A small class-conditioned image flow-matching model, trained from scratch.
Model: 3.94M parameters, 48-pixel images, arch dit, width 160.
Training: soap at rate 0.0019, batches of 128.
Rows from block 3, named by matrix and row number. Each number is 128 + 24 x the weight over the matrix's rms, rounded and kept within 0 to 255. All counts start at 0. Numbers have three digits each.
# ada: adaLN modulation (shift, scale and gate of each sublayer stacked) (model.blocks.3.ada.weight, 960x192), inputs 96-191
ada.520:109158105139095127136095152152124150122152143127111119121067102150119149112134135106134162114117128139187113099126141139138095117091147097110131141110125150129134064188112148162119121109151100146170125162094132157141111099161158175091214046174109055107063115088107112142136136116118141114
ada.521:132141108120127124133165110096122106135144134166147100130095147111142100112117074132135131140139114146142113123144133149134087121146149128167120120151082135125146100076102102103135106135092166163108037145109099139100103107083111163121105107057081194126132177100138178123144147141142116101
ada.522:142155162095191128121169172123145107129141098127117077154123132091162103120084137128125111146145140134175133123158118120124155101112117086143098097133116128118133114117128112152150114129182151145114121129136108144116073155150127139093156132106145104117116173116139113165133147130111105138
ada.523:154117143126109146151151087101115105138139087114129127105098111133132134133115103130130111118127117039110129123168137105166144105138137132151129153112103131116131125162167081156121122116155111152136109136141142114135128121169131126139136121106125102101116126087126138160096128105175104152
ada.524:131140102173102120101140146116160096138144131138118143145100135095102096134147106166145062145148111114139123154078179151158126154156131144162141137129135132069096106134110154094125137107095137126127105124106103121140140109111124134131113114151145132141132113156174137147100149128116106117
ada.525:138142124100124106115103088122092130145123111127149126121124135142120159120168137147125107121098143136109175155115134108160142128121135130137181142108112178132143178169115125114121135174127168103117117104128138134114112132130124089092102157090143116116127160179144179132122101111117132109
ada.526:107113144141128131102112127132133119136154179131143170157112111151150134139132174127148120152143139124160145141127116082155121136138172126124167127147150145122139108090150098071126120143126138092090132124143170115117072155149123123152116106142121138145141146111090132106158176104124130132
ada.527:108122088137080106148135147160166150132166088159119183141086090118127112160103138102161118093127149149147168128131138092162084104113153157123087146169158107111126087138143135135133166154151106061128069163076131108108072141128096145145157123125133108139130111104126134115139131133138083096
ada.528:161091186146139142100164153143096127139157093110084133081128131146154132107157104167110122117151145101121114098123123134144100152078123186122169144179105130102153116082133159071109126111152139179142149150116131078162118071119126208124142128156067123182142139095145099146139109144108145085
ada.529:135157135076104124111145113130099148137150105138112181141135111125110106125132103121099123076160149152101138157138124105146141103125189122137156147115130208113141136150133149089094104099183124093114170093126134117143188147136116135137157108046118132120115132141110089118135097152094114163
ada.530:119116135166047177125083143111124111133093153144092101116146132140183136119122114081141116075122100124141112091160093119145108133135137138135164123124158131096134163139134094136131177143102140128148126136068066158151127136086110145144135156144125139177143139093119141125164169104119185134
ada.531:121134126138108148128102162125139124144107115106118160153160164107124119128107131111147151112175141153147151101157136181098170100162067152109103129112111136145124226107155098115123112126178166096062077083109141134133134120080118142120123137168130144112125133128145116138118140140144090116
ada.532:137134155134117078143135131151112166100146149213157103118130104121130123117112133122131131115195139131108105129079150094143073144148156136116118099093120112117115094091110124107110140085111111084097125108149122084147137119125116122130128129133133151160112141103137137141152133145156134119
ada.533:140145104128127173141125085158139191130186135133178108112150129148082103110106125163119121154118072101122124126131137139121110150091121133123130110138138139142177114127112133149148126138166092127121165141098126122120091131112123095124134118138141142119139119115092139115142147115136109110
ada.534:122151092111094120141108168099178137115120094151114170111124128133150125090109122106142149122178123067150137160157126139126122163105126123112099113124135137156143133138090112184129127158183099091143117140136117099111084164178113110146167126234100127165102106106166080128138155088117102104
ada.535:120139158133140143129142114107094138128080130130121145151159124123160176169133089141137134082100141111141117122130125109123134113109150158133150093106112097116105159177116138149122110148106142114106135141126176088151126119111121118178118129132125135077116123144113117090133124099158136175
ada.536:122142148115088133110129127120106129154091082139105075126106101097140159131073128183127143135150123148113100105090122106161094108123152072160083119144122135127140152117156122191172137092065135151109088131150172112135169149097110138138103110095137123114142106145139116081153133127155149116
ada.537:133138128102083120124162107107132110100175159138134107106120093109183158086079142136151167162165127107109117140128124142147073140090127128173069083165133166108104094126161139142102134115141131107156106110138078105105080108111123123111140142107141131068115156166127130113176138073144135127
ada.538:128127147131104134144129105119117112122103166122138145105133120082197141123078141120112120163165155124127150158096149129139094119122119141134127129133124114177126159073091115098134148123173108117128053101121112086138132128100138116115100085081086155107102114119136148142130127064114124093
ada.539:099119164135136132143150132146134134137167164157147105133113135138077133139142047136174142114130104110154107118125163158096090097126171213100169083149144080137112148103088144118088145162164092105134182146083119144136155126113145104151113156109172093133123151112120140150078124144115145177
ada.540:150127145175171151103143146122142137113158172099152114099107107118120109138122137091145074171127104070175124103134136089125086147131087133105093141149127087111173091096177112131148143084118105127113083173132104110109014140114138081131101116155160151139105125139151131109143119090153147104
ada.541:128110173098132109115111143181096128118074176150120122134125143126113095123094148170088129136143151118076188130149109134147129122149070148115098100119097106147110166069129106170075076155129126144138117111149135117119124156036126138108124136014121110096104153174161139131099100130094112133
ada.542:113120117153121131118123144137118103129084125102152168118112145089101074134136152108162122086116132154143114154117097050142148158123124100141151142132155123104150170130132140151164096127173159124111124138088131112146130133102147138111183180143105114117136137153112140159138185126084170144
ada.543:140134136131058092115102115167107116122108095114083125121113118101145150140127101172130118116142121155116129134145143184109106092086128131158178135135139187142114164046160130118057070159099169096078180155151126086113113142135160159102152097150106114150136093119155103127099168115123118146
ada.544:109080149094131171087149019089078111168109156140139111145171104098107122092105091130128123118097186117144115131151102113131111119127142169134125146138116100152123098123114160121130135133130105152140132142108144143138132109103105143125122119147131157085126124113122118168113136102163102145
ada.545:149119162100142106147103130113132132120084109151095151130130124140110140106140180163084115115153145109087161124128083130154155102114095139087166160113118134095133194145150131141116110127171159153127071092117135107166156097086124108086102109071110138134153118129123138113105110065140144120
ada.546:119094136136169115130085101144126105164117111102144115129127156119122151111119097149129093122105165085138105127174144134108169156095055147135111097104116100101139103145118124158099125096117129199084083129147099132078056137195144130133140111147098132147125124150158116143143116105072164156
ada.547:147108150137129165106119091169124162144125164100142104161143117114074140089130116118113165096094133120170080130130100155079124117131096114108177123142133121085142139156166136124102103146163122145116151115132111129112111145092098146163097161198125074159121144107140123154181126125110089113
ada.548:113111083147085147152087121170097109118154109128121124174113149188111136151154155132114116144124120128140114139101122083145203072175130117106166143133125094146110151117094163153073142141125113088112111127195138165125170117098136106135112106144158137120131121159120093136119139146149159130
ada.549:094101123108068136121129120178099095142153141102106146138173104126103119145104088125173117149102096136144166159139115113095160093128126102159105137074105130128137121140159133137155141136086136116162138109074138162116100157155127127138113122125157162111101152133165138111095150039131116123
ada.550:111135134152111137095140129160122149103149114130092132134160130118120105114094114168141119101151155119110122083134123075128177171135209128093121113145162160101119110136147130108076120136116143127153135120129108102125104125152155098167152123133129107143135090115124091139144109108133150105
ada.551:142115132130148125113106103115084147110160104150115102108115110191095104143111100126119135127125101193154144139142088140193089100139120122110154124208151129130152148129125164154163132103098161089166148118121161116119152156088166116114119168111132153153157113176150116121105145131104119124
ada.552:069155146139145135135139171107169159121102131095127089139107101077122127143101150112099145163157103103155166125137167115145141121124147132086140099104139086169121120081091121156201114187145117110093152066141130153132123121132102146106104151146133129116138119099115165113086063157116143146
ada.553:159115099118140144152118110089142132141186073149122109169157140195072100100145143127157112150122127146141134138162130131116065125125132158140141135143152155165118144130114125148123150136131121121136136112125097156121103119167166133108121157143135111074131119119129185153109115163145175064
ada.554:119102124129106114131153132148087124118138166141100131124106120094152108086133154144152142070153087113091134151150132170117101122125136110132140155100139167122124172096174120121088106164104095135156125140112138091156099084094151082129141114130148132110129168181112210137115111092156095180
ada.555:125189065112109121143146154085165082109104118089108154105137102125077119121128178112133147079149123132173132127161153121145157142100114111144131149155106136120136078130143150165119115123099146093143094141122115114121098151115094144105137123039119115159164133138136108177138131125133120099
ada.556:135119137154117135132083139079117143162110137189112122124162106108117121162128116130119145120122141092111116126160118173119137129103132132127138156127141118136165139129116117049119161203122149099133105125091157127191122120078146089130101077155107087135153119116169121126126121159114120077
ada.557:116112152147114101096145103103141149139099096134138113113156113128114137138140141131111129191124148099114098136152136135168132105109210149151112137097113112075115107173158146135122081108156144138129113114089115113142148139143083132077133114172090120105112119100177128123076142168158132115
ada.558:127141131113120128133122125144117144142131125150127109125128111168141083109127172137128132104114126128133127095129150160071156094100180129136121120131112150108146144143151082185097087132109144151117093125131101135086102108094135138151123104170124167144120142085131171113126103123103127150
ada.559:111121097142141129155188159137116163067138055115118137155155115195135112115144118112127126130100141173162142132137129144166135096103154123123107138116110099095113090132131160231118090103151175149164074160171106107086086122124132122104139131211085173153123133103158166132127080140126151105
ada.560:112088131169123088122115091092124129135147157120117152096119128123110115093144147122098118164156149100145151108129188170159078130132131149124146144131092116117125122110117161126128125124172114110115138137149172138107113128101103144127138133137105128123119135103133114123138134111173106150
ada.561:147115198127127142131150146119147125106122129112154144118165115101127128164147140125121088125131133136147152153130155182105107162156089116116183135136068124130155139085154124105165096122130143117108165093097144090128131112089086134125144159074111140123115083120102148104104127140105146132
ada.562:115115069126155156141124130161129117151156130107114127133165141148100111146125106111156137136126128194196147110154105103118130134097104109135084150145099154111104148166128126153080153086133102084165166102103138187106159146170123134142163168185150084148115071117115152133137128141146196122
ada.563:135096108161128121093153118161108149133106108158102119124125137127114098120103150098145132142151123165131105149131106127132157100110157118154100103140142131120166096142156138115162111120110159110137113151117111128106141145139128130163170152183087120132137144150133132130113136072116102102
ada.564:094069142139097125160138074087136136124117133093129159163149149123107129138157103101125131121098110185152136152152126153151124153151148123128149141099102159113122117160146153114123156141174164103140116112075144123079122106136078138172161097158112089112097134132154154120130128133137135116
ada.565:151111111146124152109130182171118090112135120125083129143129139092110151134102132121152105156141172134122163109151150154140114158130095117088116124135139141157144115090126117146101099119115143144121119127127093097144140124169105076144137146142180136113130131109109170178117140120149134167
ada.566:133166156086126136149138149112170144174125078115125123116089109135124109114135134102103101109133157082190116127097178114158164113122122131119095124128128165114141115139083125059130177111154101067096134126158112170122148130135120104143151153078115137183136121119146125145112134152129123110
ada.567:143134111112152137103141102063155123129134144119114107159139114130124140122162146097096132116146111109116120107142120162115138096125120136151083113126085156121145094182162131120122166139194107095131147134090141114078175096156112093135167144127113126086147118119109137163166134109150120152
ada.568:121119163120116119140098186045117109127089108105123122097094107129103151101132167149153142191122156157102135125045115126125127152134145114116167157120111109094133125169138154116100109164128151069126131110122170103137135148119134125125099146080149112129109134136128139096159116162139079135
ada.569:098139110099115147128129140101131131130135126164125114125116115168111101117143127156097131142111097077170140137144136138131114111149106129153114112119182118098080110077126106131115157125168096158160120147168076116152086093175120141128171088107129133112146140152127170151148094142138135174
ada.570:143106125136171144121153163132138154137134138142124132082107142106141136156108132110157132108157088100140150141140128132125114106118166104155112147130131152167108140080121072135131148150185129105105167132204087167140083127107152093134129154158130117125122137101109125123125131091107134123
ada.571:108124112160087136121113106123152123084137107096113109148121120180124125142153136158144132101100153090125113143115084101143183080128177183132130166151124115157144154185083143141195155132165091116133147144099085155143160113130128118153142136122127129123124127133104140129123103177147157146
ada.572:109129168103117127128099198132132129153158124110166145117136113129087136114163117149130122141137162088152145139147157083080130145097111108147117102119134124114148130126118119095128121138091126091164137103105164139131149117127128122128109130123121120154120129150159137147156114126134123144
ada.573:108100100106150151146147106119159171123117140130128151117162152143109093132125118078092150040143111126172126171203067166133147138122138102122113111148138107130104103174155101173119162139157119137144117143109129181130082144146088142111112156247137116142115129165109138141105122098148116083
ada.574:133106165185128113104111126101097078124094127134127122160166113115146158127137126176171166068162092139112113118060142187102122141153053136143121176123098105143147132105128100125132072182154155108129130131085148084123139145101108156161088170060105114087111144100154170117083176134115134092
ada.575:136147163108130116125105161150143122135138149144154125139153107100136137116132141140112077170120111110130141110105165147154111124119118126113115148086124101110103135047146118172130151109135115132158143168146123172083051134139112143088164134135113121162135134090132117150155113161115083102
ada.576:112130094142155161134155106091124113113188179140133107113104109142104128131133124085119124138103125098170106120124132152115090103166112139111114129136109149142147105138156067171086150108119114102115123163202134152132125145154095145117132102192084127151120083123145106155211158112147133121
ada.577:143116185096093132135141137137107083109125156100134113131125157151109137107112079101129146154129161131113139136113150152117153133133112153140148133117094122153132180163117122074147111163135163099086093122115197127123163161115127131123132146114154163133097127144121168103118165153142126152
ada.578:149127170140089136089127060128123110172127142141162155091123142119131161131133088146097100126195163121135150103082184168178090159184075110138167130141134051091109094119146126092132154117094135094160116138131209084117110103025125157115068100016127165128112152166107100081131142144146105157
ada.579:140124141173145156127093144095131125152101136147116094109137118140106131144110088095145129148127109090065142100141107138123156172133150181113149114142120173147172185122135123101128145154124153155145131164048115118131182096091111126115123118057098122158114101125105160167115132101140121124
ada.580:089142169066182132119145082155171118092100130127094127185132109091187138131134153161161100124147161172085127152111124092155132169111169107171155145129088127117152158127171154079154060161070155142130120168122148107149113160125107112115108120058115171097130175153106159122164106156124115114
ada.581:134162147127113145157166153139138163121095082111086107096141125118143113138080078090099112087128091103167114112102170176140119150125111130087080124139120090158166136119061148165135104101127115100143101095162108134116151115129151156151139140173184154064184118114103142089141113156138125166
ada.582:135139150155132091117133132159068098162087113146122109161139133100198132119113132173107095161145146174081111112086133159163145146158098156084161132147122145097139172104075157078117083127082191143107142102139123122135168095097112166128103152095155169097136139173151133086122132137115119171
ada.583:160135123115117090115136176126120138134138126103109118092086089070089128114159130133165141100135148168153124095085111121142085137075118077120106169139055149104164085185143145112154162115151094084100124128125097182137131143169114110139163108123174105128143106140095109139109119176131148170
ada.584:122105130133150140135054147112153150104171176159144126130159100083149154154126100169135123136134114095128120117123147152095115134127131081140119123110145115136093110095125154129118151085148111139136141153167072082125077114090189144137114087207116119159136130140180104126106104081103106119
ada.585:123109110169170124132150144075136145114125150143152151131132147116120115096138125136121158051139112136120125122094125125111152138115160126131110125152142084152134097108145121168143145107159112125138166097173163182143133134128173127090124144077164099113134112146152128144093151125107104144
ada.586:166131148135131114131145077153147139134181142103109118164100102097184134142107087142093163163097128138137114131100172123129107120133085103139149164121085148137125123128153124107094085100159146088115148133116095116149113111077127114145142104140144138089139161114165119150146104144143131145
ada.587:140145102098072128121115101085149150132137167125076103096120112172133118117159191132136140156131154153162121124123136081132152146135062136129090129126128148135158105110116133126141160138140110070162122114114175148136153178169186149130167109153148113145123130098116116109132134151112113146
ada.588:118142100176103137157116130100109120146166122132125132132136097167135163158133181157175126134130099109151115109095116096115123092112084134161142160108121143160150097144131131079127142122145156137162141142133106141136147142105159115126107123098161166160105149121119123106156137118147118130
ada.589:134138138145192126171171139112138143112137126134156132089137081136142134101159154136112134113123135066105111156188047135121120121140143123123085136101136165172167133152112125160123134164188117090102140109099111146129126145162122106160177151161134119150127103136113103142157119162126110132
ada.590:128136200102114094132135107140145163140115122120121160115146120129154128089110159121141131082122154147138146122110136126149094149107123109151074122105146121161152118141156146183112146145133145124127120131191135119095069084127114099107130108165081109145162111115204119146104162160087169117
ada.591:116131111136116128154140135158163149142131082135133159110115096135105131125130144111143144130139121115113165112093087148117124130130106094122134114104160130144129142113118100119122154142156105126152152148094107118121101100092149110160140120126104130185139062118188119146127148097123107110
ada.592:123138096117112157133119079184155102141076110160122125176145118099106101138114152117107119147115153119134110093093146131111129117152095153136100139128133175131136105115093110126107157167158138180116132140194127126142113099105122153127122115111084167140154113138097127126096099131138143136
ada.593:122139145122165142143089126176171088134091101115094137113169121087111132113117113163168129128127144104125162121109140130100098157136113128130123136129126152126108145134154114126114137141160099112153175122081154121161156134133100154127114123079120086139165140180131117141089112152116101119
ada.594:137126061119138110156127153098166144096149165109126091094151138137091082161114102095095129112076140093175115106126091151148094107107105140092140120115139114143127080125087113081150155140211119061139185108073103184111090154189117100116149155132163093189134094107153093117127126175102093143
ada.595:111145135095085122100102101092104130139148085150113134132137139081126102142144109093114134124158104147179135117138151114120158128132150122143074155125142170139151089129149154105137127140112143091165123158084137153108110133166105127122109166156117129099141134114121078155133134092116116149
ada.596:107125138160178163141130172158162129137192150135136113105120114140117119127095091102115135087110091092182132126136167078148088139122100112121122148120151125140137071118091159096083137133126137130159109174164099153133097098165145113116153130231147120133116098120135109141139148137125124126
ada.597:171145155122108089134134080143109108130094117135123137136071123114114148118137160138152106119159157124139143143141137138124162110174121144133180124132106161135126159189134163106102104109110129098119147096122135129121205090115121101150091098105126130134116103153116116143120101141121136151
ada.598:132165125134120123154109151110145155178100155116099153124119103151119144109126155121149115125096134168152109140086097133106142090140077112136082137102146136103204122136081093109126123129080126135094133143134126170121113067149126108105152132208132143126115161141128172161111144102145161139
ada.599:133105122116110122115131089135102128131139150153100098100142129168128126113110126123107110091117120136148136155144152139178136119181134137154182135137157110119093173122141138172171165094191099074140159120181146153123120126118100118121133110141092159174093077115109125098097118157096100146
ada.600:129118094118121180129175130151138180182140094126092117140124145122118136119100122136143163139114120159125121137120133132082118130152185105112151118159175126121142115125102119093090137109094124157077154135103132165090134152151150138129140148083175111117150167153105129117117077171173154146
ada.601:112128157134142097149104170155146129093097162093135121113147134170143094109115164117112110124131116151067152111089131155153126152122183141129133102141135082121120177128131149255140138111134112128124144128152141112112050148146159146157121167087184119107071117145128144106167093101110120146
ada.602:088139074112108111150141237145126113149143125126123129167102172152111125142153138086103147126124107130160143110110153070102157084140151142101110105131092116148105112108090171149152182135126088194104152141153135140121118166160124150113128152191139100174121101122113138117108101145122141111
ada.603:125166160109162126141156125090127101133132132116120126140152125091145108140128144153110104141144137098122117151141101113149125180171145062117155107115113119104103136107140152129117125121132150103134187114101129140125093105161158113139148138106142144124147111109148135123149106119137122156
ada.604:129158096136168095124133161164153133101110170156101106132122132139161168132136101105124127127142113158143130129114138105133085094125061133131114124161075111168139150117104133106151145164130119120131152145093158194105141158105144148125173137137146120076110101136092102136127104145137103149
ada.605:151078169159068132092117112163129130105116200120119133189127130102195151159114149132147142147177129136121156144091113120138112132162072157139174109087121117148142158098146109118159109179137146187133157136103142114145121086124153145136135131118135173097093111133144133123142133122140095056
ada.606:150114108129128101093114063177131124113145096164135129184199144109092175160146142126098172163132160122111129120111126128152130095131137122160148117129127092128082152125170124134118137080093121072147130119135125122143166134071132169118162099077133131133108140138124142082100164113126099132
ada.607:128192171139138139123128082177115132090072148152137137096102156091138120144136129143171124132169124114095106173128162101142097138142073154126149053135125147124130139082107144094114126081123157106124125152187108101126083112131101142130113097077147145126106161172139101104102147088095083115
ada.608:120143117073148172112093100141133113150101159142131116086132133142136159125134102149154153088092139108121118082190091082168159135107159176121133092133123129146137091178164139144127131109106110126100136131153105093138124134187099108125164113166140103104129133125118132154119104164122178106
ada.609:133122102129143112167120147127100121117135114119109105120147108077185172143123104103151133106128167150114137094120153129135077164101128103130124104116058144119140073109139177070106107105167133128091119114133136152108082176123169131122159125124141146148166152100105118134150141130110106160
ada.610:129123132139146125075102085137127184116181124133106160082104144141153160129128109171107104077128137081131119148109108140140133136106106090141133148151122128097121105133121111100104156106153110107150165157096100152122101150154133100140085098115113136114113147159116098167156100130107103144
ada.611:098140106103177151105135139147131128120114120151102123064158123078121111153174096140117126098119112075111159132142103118144124140165163153114106120116141148137113132170142130177124139129146147128139145137133138138125122121120130155112106155160107116140112160204150119140144119109148080116
ada.612:149142164122138118120141132120146144085114131171110114128157134112144148090131119129128141111128129099102107140091114168107107141150128132104150112142123144178153163035091166151151134135085139201053142143155164070102129137118154124140106130050118167132118090151159099117117145119103137133
ada.613:096115113159119126122120093176102148129143143139112119143167129081166123129144102121112151152133127091135121138137147123108103127105093121158148129135085133126127159127125085119122106152129127125056133123144147156145115145085118144172119129099099132110095154083121137129130128131132105129
ada.614:121170117126162120140122110099167126100132063137133109089081091150123144157160097158112124150144114153144133112095143095177159094114143129123131132109103134139096060172124119170151168111139108102087094106122130186091139119118110101070141112142122089170151097135175126178145090158132134127
ada.615:129095119141106105088146131161047120116161176100133120130152132127152142087140081129128139085131139136117094141133100136148153129166131143112133135120062146135127142120151116139109122142102144164136058142066182092138159133087129120149141146106128129165125062129105126135143119157128158089
ada.616:091148141140117093127181120177117148151104154148142126125110153160118125129161140144157151150125095173110140093072125116105151113120111104164166137134123128160105134111141150078127099114117177164102180149164113109093091124040142135113113139029104100095158142112103143129110146175155136149
ada.617:128111125147096101128118192105094119154135149141120097143083124115142137136118120117124084149127106128094067104158115179104116125170134104106122103137094140133080188116171112142136133151106147133078119121120131143136136100080115164130107118117126156136081088154139142125122138105138129074
ada.618:105127132122109139123112151111110117129142104131110130128121120147130107114147155150137138135096084132085140111156114169117137126164213139093176116095155069126080180114138160150139131117093126153129079053110171142087197131103124137117137135141127138144087162145110134108132120184130137166
ada.619:119119107158061150139184112121100123129157134122171084110152110158065142121134114178116090092121129113140139115092133108127094143158146135133113082146115115118153094176148115120123113145130152074099141152112136097143095118131110118117155163164142153131127133157144127110120107087151098111
ada.620:132124105117167142124134116117155138117123131127168147159146109113121082115143130126117155173148188143110140136080167157113131141161144075143119101171145096119093157100152111100173149108113173110072154123182144140095116161093177100066103164156085092119116149119119109119130123119073110086
ada.621:112164125108120099164132119122108143156103121134108146108107159132110153153116152117166153133132154150155130111158127145124118139121138131105088138134140164104109135187182105149113101088118114110123094120099146115142150105070153135151109091110089143144126130178137138151155161071153140082
ada.622:132158132086160114113153167084140080107167125135121117147115141128140122113159133111104083142167157144121137133142145116161129139119144165090132135111121158119152105073129150173079097104167121112145077152195057094133104124111174121121160081075111095115172077148123128114168133117135145180
ada.623:121128155178165102168136162120143102155093142147129142128072124117118118124111132191127097136132114075184118109092111111099142174143163112132135136174107128118142134121130117136174116122117193117082140177131153140100082108089167122092138139139153131120106109155135187128150147141138083136
ada.624:147141108099084113132154060104121133131107076106157137152106154167135119145109167103102127158136137116131115122146142132164164115137137120163093139099093160135121137171109154113133150098163114159148105118080135170138179153189079123160174098154116090112130133151081105147087146138109108149
ada.625:149109129142096142120099131111132129111096133159135147112148139136131137152147147145157170170100098115127103142121136090150111116147188127104141108130128073107107133118141114096152140167092129068111161145087139110139138118108112117121123170139104173135117105081103132141088139101128124111
ada.626:111118189102120142167081156154123172171078172116110132151125133095167136118171116137110104105113155132151149128127127173126084128139090083127133130141162144108132137101174104185197128149144182166110104146152133139124116135097108149167144098096122116148124155145145110158133162118131090110
ada.627:139098110133183100128157138137142124149145103090185122111131093150076112086156147159082143117130151137143126121046134129167149114133134110143142123136184182107149039137150120148099147139133141148163164127120095144108109140130124122131099158013139093125152107156131135146157094179118155163
ada.628:118149114083149126170129127129100079159119098116160129116156128162161105128135223167136137132150087144109143114118123113124147146133087116162185108124132160096087217133132127135083101123166163111145146107090128139191205126086127141136081109068160112135130137118121136117143138126106110159
ada.629:125128123129141113144129159103131085136074157131114099147131086144107164116114203109152134086119125135111120149087110078091125147101131120167118152150174108117150098190061126152174134116102135127117118138132121134156128132164168154131118148180149151068094152125086162121136136135156155170
ada.630:136173084132171140156083154091190104129099116081151149163113110066136126171179114091073122088095122104127122138120101125110116125161130154120059116147146143132177104095119184126147179120163138138093126147130111153124105140146110148164140124097138126108121094147135133165184155135118127123
ada.631:153113155151120133150105104153143124150181162119155135114157118118157122133141108107130159139091149121130096154141119129135116159118131126142115116106115141142121138159112135119099117144137147156124142111149142124099092137149111109120128128165172102106104143108145081165101133133138136109
ada.632:152106176141207125114123123079106131141143221127106102134143156071156158117135140128148129087131171067099113123133106135138135142130111079112143113116142166110164150113107143137151104134147123103114096165141157115162092141136135123128142118065124115182140163145138117136108188124164160105
ada.633:110144071106130162119125175149127116139107134138149156154147112132140131135171117129159101179137123122106138120171122143126124101118143174126187076115098137150109181128125170121099129112127166155099143087145137121155187076126138069094151116143074131139125105140140072132116102118131167121
ada.634:109138159135113107127122045141104169135111129123103144112136126133117112096162136171074146152104138164088136120132155136122121115124123111109125138199115129120049151070140126119141120164156156213138071075116131136178165130131160138122144103083063131140159150131125108104133112136112126131
ada.635:095072144178085127122132141189153077142119094150115128130108124140130116125095175091120110144109100148126101128139108136137106137124151143139103132146095133073188162142152188147123117123170130145163081152110113115120123124151143109161165112119079114150106119122068132128161131100116100116
ada.636:124146091125104155122124162146106150135144113097110108118125122145150145132094114082142118125121082112108120095146195133152178120123145151128101109116127152102122117136105115182097172085111108140118147165140090093090101098187118127115128105220132110162131109097142163138102109085147122120
ada.637:143139136135137137121155133176100097158113148145128135152136150080138125116064129158139134117190068146142142135097137130102111133090097127122165092124146152131091153070133135135117126112107092164109105147135157094139149159126134078098127093109091125112138134122122129122140102164098114139
ada.638:080160119100136159114126128132154089150136104133128130114116132114100136121161160085131130114133141142123126109129166133154167094106163121138138136142097121156154139117105139120110154100167060115120104139092165124136151114119139161115122135117157115093173104135107100089126129113117105152
ada.639:146114095150124140108115072122140089125117147122131104162139080150129106139152130151094131144115146187139085115091082145140134144132066129090153108148120139126127148141169112148153135140154148115142126132126143129110152122096104161126125132088091140157092120107108134106109118170132110136
ada.640:099122138158162141106143164053163127171170147080070139164130150102113137122117111136169124098147090140150138152148125055118033100072078180167128077161179141141195116119127149125140155125116143115088129146089120103115137113128118125128128103144150125086153105140108097132087161114129128151
ada.641:105130150134108120124125109145151119124152117139097139134111124119161139116151155092096114133108141170148113111112138094147116140124104122170078169142189147090094134135134141102129145078154100101163166165085145137135118139123137113132137069097112130113111118113082109151187180155148125144
ada.642:117143123101141134063122183186179147172120133111138132114145142100153094106104161104143107102143099136153158155149122034121189124088036111140114152077118141127109096175179165128082159130078112127189115178149107142135071080180139108115143181093119109157124131129084114153143136127121130127
ada.643:104116109132185132127162164035106114158091104185096079130148081094094112146144126130155168176114076129148120122116140189180129119102168178174122145144145109138075144187125159083061137069128115119149136126000160083142228118113099151103145156161132098099081122131106163110121157143151106121
ada.644:153125080131104124097120105088114124107154128127124099143166096140128081139162155166182120137096148119118147125085124133131183103136108163118135190094131102134150106142111118069134142108131166139129135115136130146141160166085139077111124156075146121094168147177090138149080105146125133174
ada.645:129161151111162100123146108124158134170091111118073154136129137154079142118118185163119127143118122120113098137126113113119131137067075120107168130091090125154123126128057139132108135106131187138151178094138097116144108112173106113133092140071122119141177111147140160126158118143101143166
ada.646:142156139117087082107121105111107135125148164143141150128120143133121119173134101131203111125158137154121140101117139126136101115146182180152152113127140152126141165143090130108126143130120139098101135116159124099116150096129087148131127149106118130108147113130110142156135134099134161082
ada.647:132163083145064100104096191093110122097083166157131123108142118182140093127107170091132135142166126129077125122178148105139175109158144200113153098117140123103169160130116153133137114120119109091101150161111123133115181152161109110100169151155124121153100097095129082101085152171128104134
ada.648:157131177125139161167133211101130144162114078114114138146167139140120171120085175151150107082141135105138128126117152203134064093172113175082151184106143126126160138131153138070120095099128121099118117119100164102119173079086145128155092082070130119107122166114151128101133115104187081095
ada.649:083130081145174154117112111079134137143122189105135163135120137121120112117148089083167097112171103108168147127180134149146152153113088129161104146164125182105068139161102070080132148077174113081146118157146141132124130110122087079120148135113157103113137176158127133164103173106119107142
ada.650:174139115114055147103190157053153179121147170106153132119091110091064166120125076109172155104122153179166122095104196117046145120126133130116052156098082212125170113143096095089081112107128124135136110084092149136110154158132092147155173109151118120170135116146134133125088144048127068133
ada.651:123113148107172155121074138163122091125088124151133120118124171080177131100128153116135088188135107168105124117153105109151083107120066100174134123130113151108109132165114133121123150124161138150145130130097136132116116130130129121106148131147070101184175135114147118109165142143101109187
ada.652:105157110138091118136148168131077158120128155126108090185060129107132148080117084152184135200145099048160121132135127175141179124171115135138143175149099080125174171091119119172125172074101110136175112073137110104104125154114107071122090104186129142147111122144090110135104163108145167152
ada.653:090158081121139167103166210164142109133103045153104098138134147102148098141125165117122103197113126090153156148150096118124128120128136132087135124126129154144145129142155132067063103117128094175141125106148089171135093083165093095179126121132150100081115114136146121159088108173146110144
ada.654:126109179153121146115117104146154115159138160124147112157147138120130133128093118166146166082125143075123121131220155122122158143095116148112141124131103130139134157082151120102110151100148143168173099137104076141128081119131137136132147120152102118132132132101139108140161141090117158148
ada.655:171131124166143104103151074123116130200126134144145113137163138178148141128176134097119190142126134097141121148148109157152160111127142138117152112114140122104119176138106119000127205166172126139099156165132105162137102116147099101150142180203082139148134136128195087102141100124140148097
ada.656:119111132124173113116153097109135196100121125151149150071121082113100146094178147148102129089126140133152142150109187142160107110133181088122107126121082140163093124109140146117155199123167173160140101155140124138102134123145171082161128093141175098121124123101143192142109166137132127140